A small multi-label image tagger, trained from scratch.
Model: 3.38M parameters, 32-pixel images, norm rmsnorm, activation swiglu, moe top_k, num experts 8, patch size [2, 2], layers 10, width 128.
Training: soap at rate 0.0015, 6400 steps, batches of 48.
Rows from block 3 of a small multi-label image tagger, named by matrix and row number. Rows with one number within an expert belong to one neuron, the router's apart. Each number is 50 + 10 x the weight over its row's rms, rounded and kept within 0 to 99. All counts start at 0.
Before each expert's rows are labels from the 100 images, of 14976, where the router gives the expert most weight on average: "responds to" is what is common among them. Only what is clearly more common there than usual is listed. The data: photos of plants, animals and fungi (iNaturalist).
# router: router (model.blocks.3.mlp.router.weight, 8x128, trained with AdamW), inputs 0-127
# gate: expert gate (model.blocks.3.mlp.gate, 8x128x128), inputs 0-127
# up: expert up (model.blocks.3.mlp.up, 8x128x128), inputs 0-127
# down: expert down (model.blocks.3.mlp.down, 8x128x128, transposed), outputs 0-127

# expert 6
responds to: phylum Tracheophyta; kingdom Plantae
router.6:55 43 55 51 43 59 45 30 54 61 36 63 58 46 61 48 55 60 55 38 35 63 57 52 53 66 48 37 60 35 48 36 39 56 32 34 62 61 41 43 46 57 41 42 46 65 64 66 43 64 41 65 70 49 37 59 55 47 40 57 51 72 56 56 51 43 51 40 66 55 58 66 44 63 38 46 43 56 43 63 50 53 31 58 37 69 42 48 52 52 38 57 41 41 65 51 34 55 41 66 56 55 55 53 68 41 39 46 58 55 51 65 46 63 59 54 44 46 46 38 50 59 44 49 61 69 50 50
gate.18:49 53 55 53 46 45 56 50 53 61 37 47 53 39 71 56 48 42 65 62 58 46 54 36 46 23 65 63 54 54 46 47 60 60 22 59 55 54 51 49 61 50 51 34 52 38 46 41 47 60 68 67 47 60 37 50 49 50 47 46 46 56 58 55 47 60 68 60 49 57 51 55 70 64 46 35 27 61 63 53 47 47 54 42 35 46 37 63 37 80 33 32 38 39 53 33 37 51 44 37 46 53 56 50 47 51 57 59 58 31 57 45 46 58 48 43 42 40 52 47 44 63 52 54 45 59 51 43
up.18:42 52 39 49 46 58 45 42 40 46 43 63 34 42 37 43 39 59 38 48 38 58 42 69 41 59 51 31 61 53 41 43 54 51 49 42 45 35 33 47 42 58 36 62 42 64 46 44 52 39 42 46 52 51 62 47 65 50 58 52 51 50 31 58 54 61 43 44 40 43 51 44 31 57 52 50 72 49 40 43 54 55 40 47 62 60 51 33 56 32 62 72 72 60 53 61 64 55 39 47 51 53 35 67 38 35 46 43 39 64 39 50 58 45 37 64 49 69 46 59 51 43 33 35 48 36 46 57
down.18:41 45 59 58 50 56 55 49 56 44 50 37 56 43 34 39 56 54 57 34 69 78 49 59 56 57 64 34 55 45 35 32 44 47 44 54 20 34 41 39 48 51 37 54 63 50 47 48 34 59 47 42 57 61 57 52 66 55 48 41 48 54 49 46 56 60 39 44 43 52 40 55 46 50 44 48 53 64 57 51 55 41 60 66 44 68 52 49 57 60 49 48 49 33 51 56 54 55 51 65 57 47 49 29 52 34 48 37 63 35 40 56 53 68 50 50 52 44 69 61 34 44 36 58 51 57 65 26

# expert 3
responds to: phylum Arthropoda; class Insecta; order Hymenoptera; family: Apidae
router.3:59 56 65 44 35 49 43 41 69 60 24 65 50 47 47 31 34 59 57 42 44 66 41 41 38 50 41 38 55 44 28 46 35 63 32 27 53 66 51 47 63 55 55 50 54 57 53 48 55 54 52 54 59 44 34 64 60 44 47 47 40 53 66 57 37 42 49 50 47 53 51 67 37 68 37 53 39 48 52 60 56 64 41 57 42 63 45 52 47 47 41 55 48 56 62 60 43 55 42 56 53 64 59 67 63 51 43 43 51 63 59 67 46 70 55 52 31 42 35 42 45 59 43 47 47 61 54 53
gate.18:56 65 42 43 42 57 66 49 36 57 60 35 44 41 56 60 50 46 49 47 51 59 57 50 43 59 53 48 66 50 56 48 75 55 64 58 44 51 54 48 39 52 51 36 55 46 64 44 56 49 29 39 13 60 56 55 55 47 61 60 40 66 60 54 55 47 64 50 47 57 56 33 58 34 51 71 50 51 42 36 49 37 52 32 48 67 41 53 56 49 50 48 30 41 47 52 48 55 54 56 59 27 56 51 42 43 44 57 46 29 59 46 52 63 65 43 47 56 60 45 33 56 35 52 56 44 32 41
up.18:47 38 48 49 57 58 41 54 67 43 43 50 48 51 45 39 55 53 40 57 56 51 37 48 82 41 59 62 46 45 32 51 38 35 43 46 73 52 51 52 48 50 49 59 50 54 48 68 48 41 64 58 63 54 33 54 53 64 54 53 49 41 56 46 30 61 29 46 50 45 43 62 42 53 36 58 50 37 57 56 50 70 61 54 59 37 73 57 49 56 55 56 60 39 48 51 42 36 50 54 45 75 20 47 48 54 51 37 66 61 45 48 39 37 43 54 61 40 61 44 57 44 62 48 42 56 64 59
down.18:41 45 61 67 47 48 63 57 42 52 43 60 57 49 36 52 65 51 52 45 52 46 50 49 56 51 50 67 62 58 57 58 51 40 43 53 62 43 57 51 67 67 46 41 62 53 43 48 52 43 43 83 30 59 72 51 64 38 55 41 47 50 73 55 51 46 40 52 49 43 45 41 52 38 61 53 47 43 54 35 37 50 38 55 32 44 56 39 67 47 62 50 45 54 50 52 54 54 58 75 47 54 58 51 46 48 75 56 42 43 38 43 40 61 64 35 41 40 38 66 57 69 44 52 65 51 54 33

# expert 1
responds to: class Aves
router.1:61 45 50 48 45 58 39 37 52 59 33 66 52 41 62 44 62 67 43 35 43 55 46 43 45 54 29 38 54 38 37 53 41 50 41 38 55 60 47 33 56 55 51 50 66 59 60 54 38 64 52 52 62 49 36 52 63 67 41 60 51 66 64 64 37 48 55 42 56 59 61 50 36 50 41 49 46 51 59 53 45 53 41 48 35 51 35 59 47 63 40 63 39 47 60 52 37 60 29 67 64 48 53 51 56 55 36 50 57 66 65 56 48 67 58 52 37 68 42 44 45 63 41 50 73 58 56 67
gate.18:45 47 60 49 49 61 48 42 47 42 44 55 50 31 27 58 61 35 61 33 28 43 43 59 44 47 38 51 53 44 58 40 56 45 44 47 44 43 48 68 50 40 44 51 42 37 49 39 43 43 38 52 50 35 63 48 55 55 51 54 41 29 56 52 60 52 42 35 35 53 59 56 66 53 66 63 45 40 55 35 47 52 58 58 43 62 53 38 52 36 60 63 52 71 54 42 50 58 41 57 59 37 37 67 45 58 66 59 33 46 55 32 29 55 36 56 40 43 46 53 69 56 33 47 56 52 53 32
up.18:56 53 38 56 56 42 45 37 56 41 72 44 42 40 59 56 43 67 43 49 60 68 55 44 63 68 40 58 57 63 57 42 38 42 55 52 50 64 57 37 38 45 43 46 59 58 56 47 52 50 45 53 40 52 54 42 30 58 68 58 55 60 55 47 67 59 66 45 56 65 46 59 41 49 47 47 35 42 63 46 50 46 45 60 68 31 41 59 48 48 40 43 40 37 28 40 48 36 47 63 49 61 65 50 33 49 46 64 70 48 40 56 63 67 48 44 42 41 44 57 35 62 53 70 36 46 63 53
down.18:54 57 45 70 42 44 69 55 35 46 41 27 45 49 40 63 46 51 54 44 40 46 62 46 58 53 54 43 66 49 48 34 50 52 39 41 47 42 55 52 59 65 58 44 39 45 58 50 54 56 60 47 35 44 44 66 56 49 43 73 44 53 56 39 69 65 36 48 59 35 34 50 37 47 49 54 64 48 60 60 48 49 54 63 36 53 61 56 54 69 43 33 41 46 45 43 39 36 47 40 63 44 61 43 38 59 43 49 52 47 51 30 66 47 63 35 53 68 64 44 46 37 57 44 48 31 64 67

# expert 4
responds to: phylum Arthropoda; class Insecta
router.4:55 42 53 50 45 50 42 42 47 55 32 60 52 43 57 51 61 64 46 40 35 55 42 46 42 61 49 40 48 37 40 38 40 58 29 51 61 66 45 38 52 57 51 46 59 65 60 55 41 67 47 56 62 53 35 64 56 55 40 54 47 77 57 60 42 35 48 43 57 54 56 61 39 59 45 54 43 51 43 68 54 47 38 61 32 71 39 52 42 53 37 61 46 48 68 51 34 51 33 62 62 53 43 59 70 45 43 46 56 62 56 60 47 56 72 51 42 56 36 37 37 60 43 53 69 55 48 65
gate.7:48 52 42 61 19 41 38 61 59 56 63 57 64 56 42 49 43 44 55 43 51 39 50 41 52 66 20 41 63 73 60 32 42 41 64 45 41 40 53 67 42 48 54 70 54 64 37 51 67 54 55 43 52 60 50 69 48 74 46 48 61 51 52 47 45 46 44 45 55 36 62 55 55 41 59 50 59 50 46 45 53 61 57 55 52 54 52 59 60 63 47 50 47 59 44 43 53 44 37 72 44 41 51 47 46 55 50 43 50 44 50 36 48 54 41 51 57 50 61 36 33 23 35 57 47 43 42 41
up.7:64 65 72 38 40 56 56 62 52 67 36 38 48 55 45 47 40 84 49 44 55 55 65 45 54 59 67 45 35 57 59 54 43 57 48 47 38 31 53 50 58 56 33 53 55 50 57 35 44 40 51 54 68 36 52 39 54 63 61 38 47 51 50 48 64 65 37 43 54 53 46 52 66 41 48 41 52 51 57 35 36 59 40 46 39 58 45 55 54 55 53 38 58 50 43 36 51 51 58 48 34 48 46 33 51 40 63 43 66 69 56 46 56 37 30 70 50 45 42 56 44 54 43 67 39 46 55 47
down.7:53 49 62 43 57 57 44 47 48 62 51 45 40 60 40 54 37 60 44 51 29 45 27 57 56 54 48 54 48 62 65 54 48 57 54 59 49 47 55 46 63 64 55 38 47 21 39 59 56 37 45 61 42 68 31 61 46 51 59 56 52 60 52 58 55 59 66 54 29 58 50 54 48 51 53 64 39 57 58 60 44 47 35 57 41 38 68 45 54 47 44 51 30 57 62 46 38 40 53 66 55 57 52 57 41 57 72 41 42 53 40 45 30 30 46 49 56 47 42 60 53 80 52 38 62 44 44 46