From a checkpoint of a small multi-label image tagger.
Model: 3.38M parameters, norm rmsnorm, moe top_k, num experts 8, patch size [2, 2], layers 10.
Rows from block 5 of a small multi-label image tagger, named by matrix and row number. Rows with one number within an expert belong to one neuron, the router's apart. Each number is 50 + 12 x the weight over its row's rms, rounded and kept within 0 to 99. All counts start at 0. After the name is the row's rms in percent of the matrix's.
After each expert's rows are labels from the 100 images, of 14976, where the router gives the expert most weight on average: "strongest on" is what is common among them. Only what is clearly more common there than usual is listed. The data: photos of plants, animals and fungi (iNaturalist).
# router: router (model.blocks.5.mlp.router.weight, 8x128, trained with AdamW), inputs 64-127
# gate: expert gate (model.blocks.5.mlp.gate, 8x128x128), inputs 64-127
# up: expert up (model.blocks.5.mlp.up, 8x128x128), inputs 64-127
# down: expert down (model.blocks.5.mlp.down, 8x128x128, transposed), outputs 64-127

# expert 2
router.2 104:45 45 53 45 71 60 67 53 25 74 44 68 36 63 47 58 71 58 48 38 52 61 56 63 58 68 40 40 46 66 58 66 44 70 50 43 29 42 55 70 67 37 44 47 55 62 60 57 60 68 41 67 36 30 51 57 46 74 39 48 47 67 41 71
gate.0 086:57 51 39 43 55 44 55 48 49 34 47 40 31 50 49 53 45 52 35 48 51 65 33 49 73 59 39 53 63 58 39 36 43 48 40 48 65 34 49 25 39 54 62 51 35 41 57 45 29 56 29 57 59 37 41 49 49 49 43 51 39 35 65 36
up.0 084:47 77 29 61 78 50 70 68 36 32 42 50 60 62 42 60 65 52 41 77 38 55 59 34 27 48 52 63 45 71 52 40 56 55 33 47 45 60 77 49 60 58 33 57 64 38 59 35 32 44 60 30 60 54 59 51 54 58 47 62 48 38 18 51
down.0 087:37 38 68 64 52 60 54 51 26 69 59 37 44 48 46 51 54 58 67 49 63 53 62 53 52 66 71 75 60 43 56 43 40 80 33 37 60 62 63 41 39 28 22 76 44 54 42 35 61 53 70 30 49 54 69 46 39 45 48 42 34 58 61 64
gate.1 084:47 55 74 38 49 40 41 63 36 48 27 40 53 60 53 57 60 57 44 46 39 42 29 35 53 43 37 26 33 50 28 48 52 40 39 64 53 63 28 53 65 61 29 47 74 43 49 52 48 41 33 49 51 44 41 46 65 42 48 65 43 54 48 50
up.1 082:35 38 40 41 62 45 46 45 37 40 62 59 67 46 50 55 42 60 59 63 67 55 56 75 41 45 54 64 46 54 67 48 67 51 46 50 53 37 45 70 64 53 46 55 76 52 46 55 53 65 31 69 40 25 40 52 56 51 33 36 39 76 36 63
down.1 078:53 35 39 74 57 64 50 36 59 62 59 49 35 42 59 59 53 46 36 55 49 54 09 51 48 58 67 60 58 54 52 51 63 22 40 42 39 37 50 70 44 53 40 37 47 45 54 65 73 38 47 49 48 50 65 28 47 48 64 53 49 45 33 54
strongest on: phylum Tracheophyta; kingdom Plantae

# expert 0
router.0 100:38 36 55 43 60 48 65 64 37 71 48 72 29 60 43 52 52 43 40 25 58 70 55 57 56 54 34 51 42 59 64 64 52 59 52 39 36 37 61 64 58 35 51 51 55 62 65 59 60 66 38 60 36 29 57 42 49 64 28 46 44 61 48 59
gate.0 077:52 52 41 45 57 37 48 57 34 32 68 55 55 45 56 47 47 62 64 59 39 51 41 50 57 45 57 54 48 33 33 46 64 30 48 40 68 60 51 64 32 57 49 39 40 57 64 54 43 49 37 65 32 54 25 49 48 32 52 32 36 53 56 51
up.0 079:49 40 61 46 70 44 43 35 56 45 40 60 57 41 50 44 51 40 57 39 49 58 66 56 44 48 51 60 64 53 50 43 56 38 35 67 36 43 53 65 38 50 62 42 32 45 48 37 57 67 38 47 46 40 55 72 46 66 71 40 56 40 79 26
down.0 081:59 43 39 33 49 34 67 38 39 56 64 53 61 46 38 39 51 55 58 35 47 55 41 52 53 52 50 44 56 25 37 57 67 31 46 60 35 48 64 63 42 31 57 38 39 41 46 38 61 36 41 62 78 43 59 34 59 64 66 55 42 44 45 45
gate.1 088:57 54 31 64 34 42 48 54 59 72 43 47 67 59 53 54 65 43 61 41 60 26 37 51 44 56 48 65 64 43 49 42 42 68 55 45 31 62 44 49 38 42 54 45 47 52 33 68 49 34 38 40 64 51 42 47 57 58 55 57 36 37 63 48
up.1 091:42 45 53 68 44 51 37 49 68 45 64 54 54 66 61 33 30 39 65 39 33 55 54 76 48 32 60 42 52 46 67 63 53 64 32 50 35 48 58 30 49 31 55 36 42 22 62 51 54 51 83 57 74 55 41 50 56 60 71 64 62 54 52 56
down.1 100:66 50 35 54 50 50 80 35 50 55 31 51 47 48 51 66 63 51 54 48 52 49 64 45 30 59 30 48 72 43 33 54 34 57 31 53 47 39 67 43 67 56 75 50 45 47 48 47 59 59 58 40 59 32 64 38 27 42 49 38 54 35 50 46
strongest on: phylum Tracheophyta; kingdom Plantae

# expert 7
router.7 098:42 36 54 36 55 58 67 64 33 75 49 67 26 56 35 57 58 52 46 30 57 72 43 57 62 67 36 47 39 59 54 65 48 54 43 44 30 30 49 65 62 41 42 44 62 59 57 60 65 65 42 70 32 26 51 48 51 58 27 44 46 63 36 64
gate.0 117:63 65 37 43 48 56 66 69 57 51 32 57 61 52 69 49 68 30 60 42 62 63 61 52 66 43 54 54 57 44 71 40 42 61 41 43 63 49 45 36 61 41 40 39 41 34 68 36 63 55 47 47 40 56 53 60 70 55 25 66 45 45 41 64
up.0 118:50 61 26 49 53 56 46 78 66 58 44 47 52 43 67 33 53 32 62 35 43 69 43 41 60 47 60 52 49 43 82 39 37 57 52 41 67 47 54 38 43 32 50 33 47 30 46 38 62 51 43 56 39 63 50 77 69 52 20 70 56 41 33 52
down.0 131:46 64 44 46 61 43 47 46 52 60 36 48 42 48 30 57 42 52 36 43 48 55 42 45 54 54 41 53 47 61 33 37 29 40 41 28 43 45 74 60 49 54 76 62 47 46 27 45 65 15 70 58 62 53 38 51 42 46 48 53 52 60 44 37
gate.1 105:57 47 66 80 35 49 49 41 52 52 60 65 66 46 52 26 54 38 44 59 48 38 47 37 36 29 50 52 36 54 58 48 61 49 57 45 72 52 71 85 51 49 36 28 42 57 64 61 41 39 51 50 66 53 51 61 54 48 46 46 32 46 69 52
up.1 109:39 36 25 35 67 59 53 70 60 66 24 58 47 75 57 62 45 74 51 35 48 58 53 47 72 76 52 43 53 49 38 57 45 49 41 52 15 41 37 21 62 42 53 66 75 47 49 55 54 61 53 51 33 44 41 43 49 44 46 42 52 53 51 45
down.1 106:49 26 37 59 45 51 44 39 20 74 67 45 41 36 48 28 61 41 33 51 42 30 54 56 27 52 63 59 60 61 23 23 64 75 74 67 39 63 55 43 77 53 51 44 54 51 41 50 56 35 51 42 38 43 47 46 55 66 56 63 55 50 68 51
strongest on: class Aves

# expert 4
router.4 102:42 33 62 41 67 64 65 62 33 67 46 60 41 56 33 55 62 45 46 37 54 59 53 60 61 74 27 39 39 67 53 58 42 53 46 43 34 34 52 67 64 37 48 52 53 61 62 65 69 61 40 65 41 23 47 46 46 62 34 43 55 67 37 61
gate.0 092:56 60 43 50 39 66 55 47 42 61 45 56 53 31 84 33 47 42 27 50 65 58 50 53 50 36 47 66 44 57 70 43 66 29 64 40 55 46 42 56 59 37 64 42 66 39 51 37 50 27 57 62 51 41 39 59 51 52 75 35 51 42 48 30
up.0 082:77 48 64 44 73 42 41 50 20 32 35 45 61 48 52 50 63 50 61 69 49 56 45 30 63 49 53 69 47 46 47 49 53 55 59 08 54 51 53 39 25 52 44 66 41 50 61 40 52 34 58 60 59 45 82 65 27 69 62 48 35 55 66 49
down.0 089:43 59 32 38 66 55 43 53 39 45 72 56 53 40 27 47 52 50 64 70 52 34 62 48 53 48 74 50 47 52 54 24 50 33 49 58 55 42 55 51 72 43 50 36 55 44 64 23 48 50 47 59 51 45 49 42 54 70 46 33 41 57 46 48
gate.1 095:40 45 38 33 36 48 43 48 56 38 66 31 50 46 29 74 38 60 44 58 55 35 38 52 71 74 60 54 54 38 58 73 40 48 64 53 50 66 61 60 60 56 35 82 58 42 51 46 28 79 56 61 41 68 49 64 46 53 24 56 55 53 38 69
up.1 100:59 64 82 60 52 41 56 51 36 49 42 61 64 31 63 48 55 40 54 52 45 74 67 58 31 41 42 53 39 53 38 25 39 39 48 41 48 27 50 42 57 40 67 61 46 53 64 58 66 27 46 55 36 44 55 26 48 63 60 49 40 40 71 35
down.1 094:55 54 28 55 38 47 51 52 50 29 64 39 44 39 52 42 59 49 41 61 51 59 55 44 57 39 44 41 52 38 61 48 60 52 59 43 77 78 36 47 58 54 54 51 48 64 51 78 33 49 43 43 45 56 27 50 60 63 23 16 51 45 51 48
strongest on: phylum Arthropoda; class Insecta; order Lepidoptera; family: Nymphalidae

# expert 1
router.1 100:41 40 51 37 57 51 68 57 33 65 46 67 30 55 37 57 60 50 46 23 51 72 60 57 66 63 36 46 33 73 53 65 46 55 45 47 33 34 55 72 63 35 49 46 46 66 62 59 63 56 39 64 36 30 47 41 45 64 29 41 44 63 39 52
gate.0 107:40 82 41 42 57 79 53 38 46 45 44 57 69 49 38 46 55 55 33 50 33 67 42 55 44 52 43 54 65 45 59 70 52 36 37 71 38 44 63 52 43 65 76 53 33 35 19 38 52 49 57 37 51 40 51 58 51 39 48 46 40 59 40 40
up.0 088:72 42 50 48 58 38 37 54 65 42 42 42 43 46 71 42 35 34 52 37 45 42 49 66 55 39 50 32 37 51 45 35 64 53 51 61 57 58 33 61 54 44 62 17 57 61 49 54 59 60 45 57 67 58 48 43 45 48 39 45 51 58 34 72
down.0 093:30 85 54 47 69 29 62 42 45 61 59 61 59 34 53 46 37 59 53 27 56 59 48 58 61 44 42 69 15 51 63 44 56 50 63 56 50 55 38 55 51 57 31 47 54 46 47 48 34 60 53 45 55 39 49 51 39 39 30 71 51 53 45 53
gate.1 094:54 46 34 58 52 62 48 47 52 55 47 54 50 57 44 41 53 53 43 41 46 83 41 35 64 63 43 56 34 36 36 58 49 33 49 44 47 21 26 61 60 43 34 25 50 43 35 55 33 56 31 39 53 41 53 52 47 37 53 31 56 49 45 31
up.1 087:60 41 41 54 45 41 47 31 72 41 60 57 47 53 81 38 52 48 70 71 40 32 69 48 34 51 60 44 32 30 76 38 40 44 37 48 65 59 70 30 32 42 42 48 45 35 52 45 57 47 61 40 54 36 47 55 68 69 39 25 50 55 38 52
down.1 096:70 34 57 51 54 62 62 43 44 45 59 51 50 59 53 46 30 48 56 46 49 42 40 52 63 55 73 39 56 61 49 39 37 58 60 58 46 55 59 52 57 49 45 44 39 45 54 85 36 63 61 69 62 44 44 46 38 32 70 47 52 60 32 48
strongest on: phylum Tracheophyta; kingdom Plantae

# expert 5
router.5 098:37 28 56 35 56 57 51 55 25 57 44 66 33 60 39 56 70 44 48 30 59 69 53 49 67 55 42 39 43 72 47 59 37 61 57 45 34 26 49 65 60 46 44 41 57 68 73 50 70 69 45 53 30 28 56 49 33 65 31 56 42 65 47 70
gate.0 080:45 41 37 43 53 33 35 31 52 41 39 38 61 76 50 29 69 36 56 57 62 42 43 66 56 61 24 42 49 50 52 67 78 43 36 46 37 37 63 54 46 47 44 66 52 50 33 41 54 66 42 45 55 50 75 53 58 47 20 43 56 39 44 44
up.0 080:33 59 34 70 44 75 56 64 61 37 42 48 50 39 38 39 35 56 41 72 64 47 39 62 62 43 52 65 48 27 68 23 51 65 48 60 41 58 42 59 73 39 60 54 65 36 51 44 52 60 39 46 72 59 49 43 50 38 47 61 37 55 52 47
down.0 089:54 43 49 56 55 43 51 58 66 22 62 41 25 31 58 63 46 59 45 42 41 66 60 66 50 66 48 35 57 49 68 42 54 57 56 30 47 37 33 34 58 58 49 46 39 48 63 62 62 32 52 42 48 42 50 38 49 38 48 48 48 42 52 56
gate.1 094:58 34 59 43 49 65 45 34 56 40 47 52 42 40 52 52 56 41 39 55 24 56 41 56 51 60 49 47 49 64 76 27 59 53 52 42 70 48 63 32 41 43 36 54 48 51 39 38 34 63 54 51 43 43 45 51 41 30 53 51 24 58 65 32
up.1 113:38 68 41 54 65 31 69 57 43 48 49 56 32 65 61 51 52 64 53 33 70 32 57 50 49 49 64 57 45 31 41 42 38 33 38 45 57 42 41 55 58 57 49 45 56 42 50 33 41 34 43 56 56 44 39 57 43 57 52 50 41 43 59 40
down.1 110:32 58 45 78 48 70 56 42 41 19 56 53 34 22 48 55 51 53 40 45 60 51 48 49 41 52 38 38 38 37 30 43 37 43 61 73 42 56 34 79 34 74 47 26 73 53 41 47 57 55 51 48 40 56 60 40 58 59 70 63 47 53 64 37
strongest on: class Mammalia; order Piciformes; family: Picidae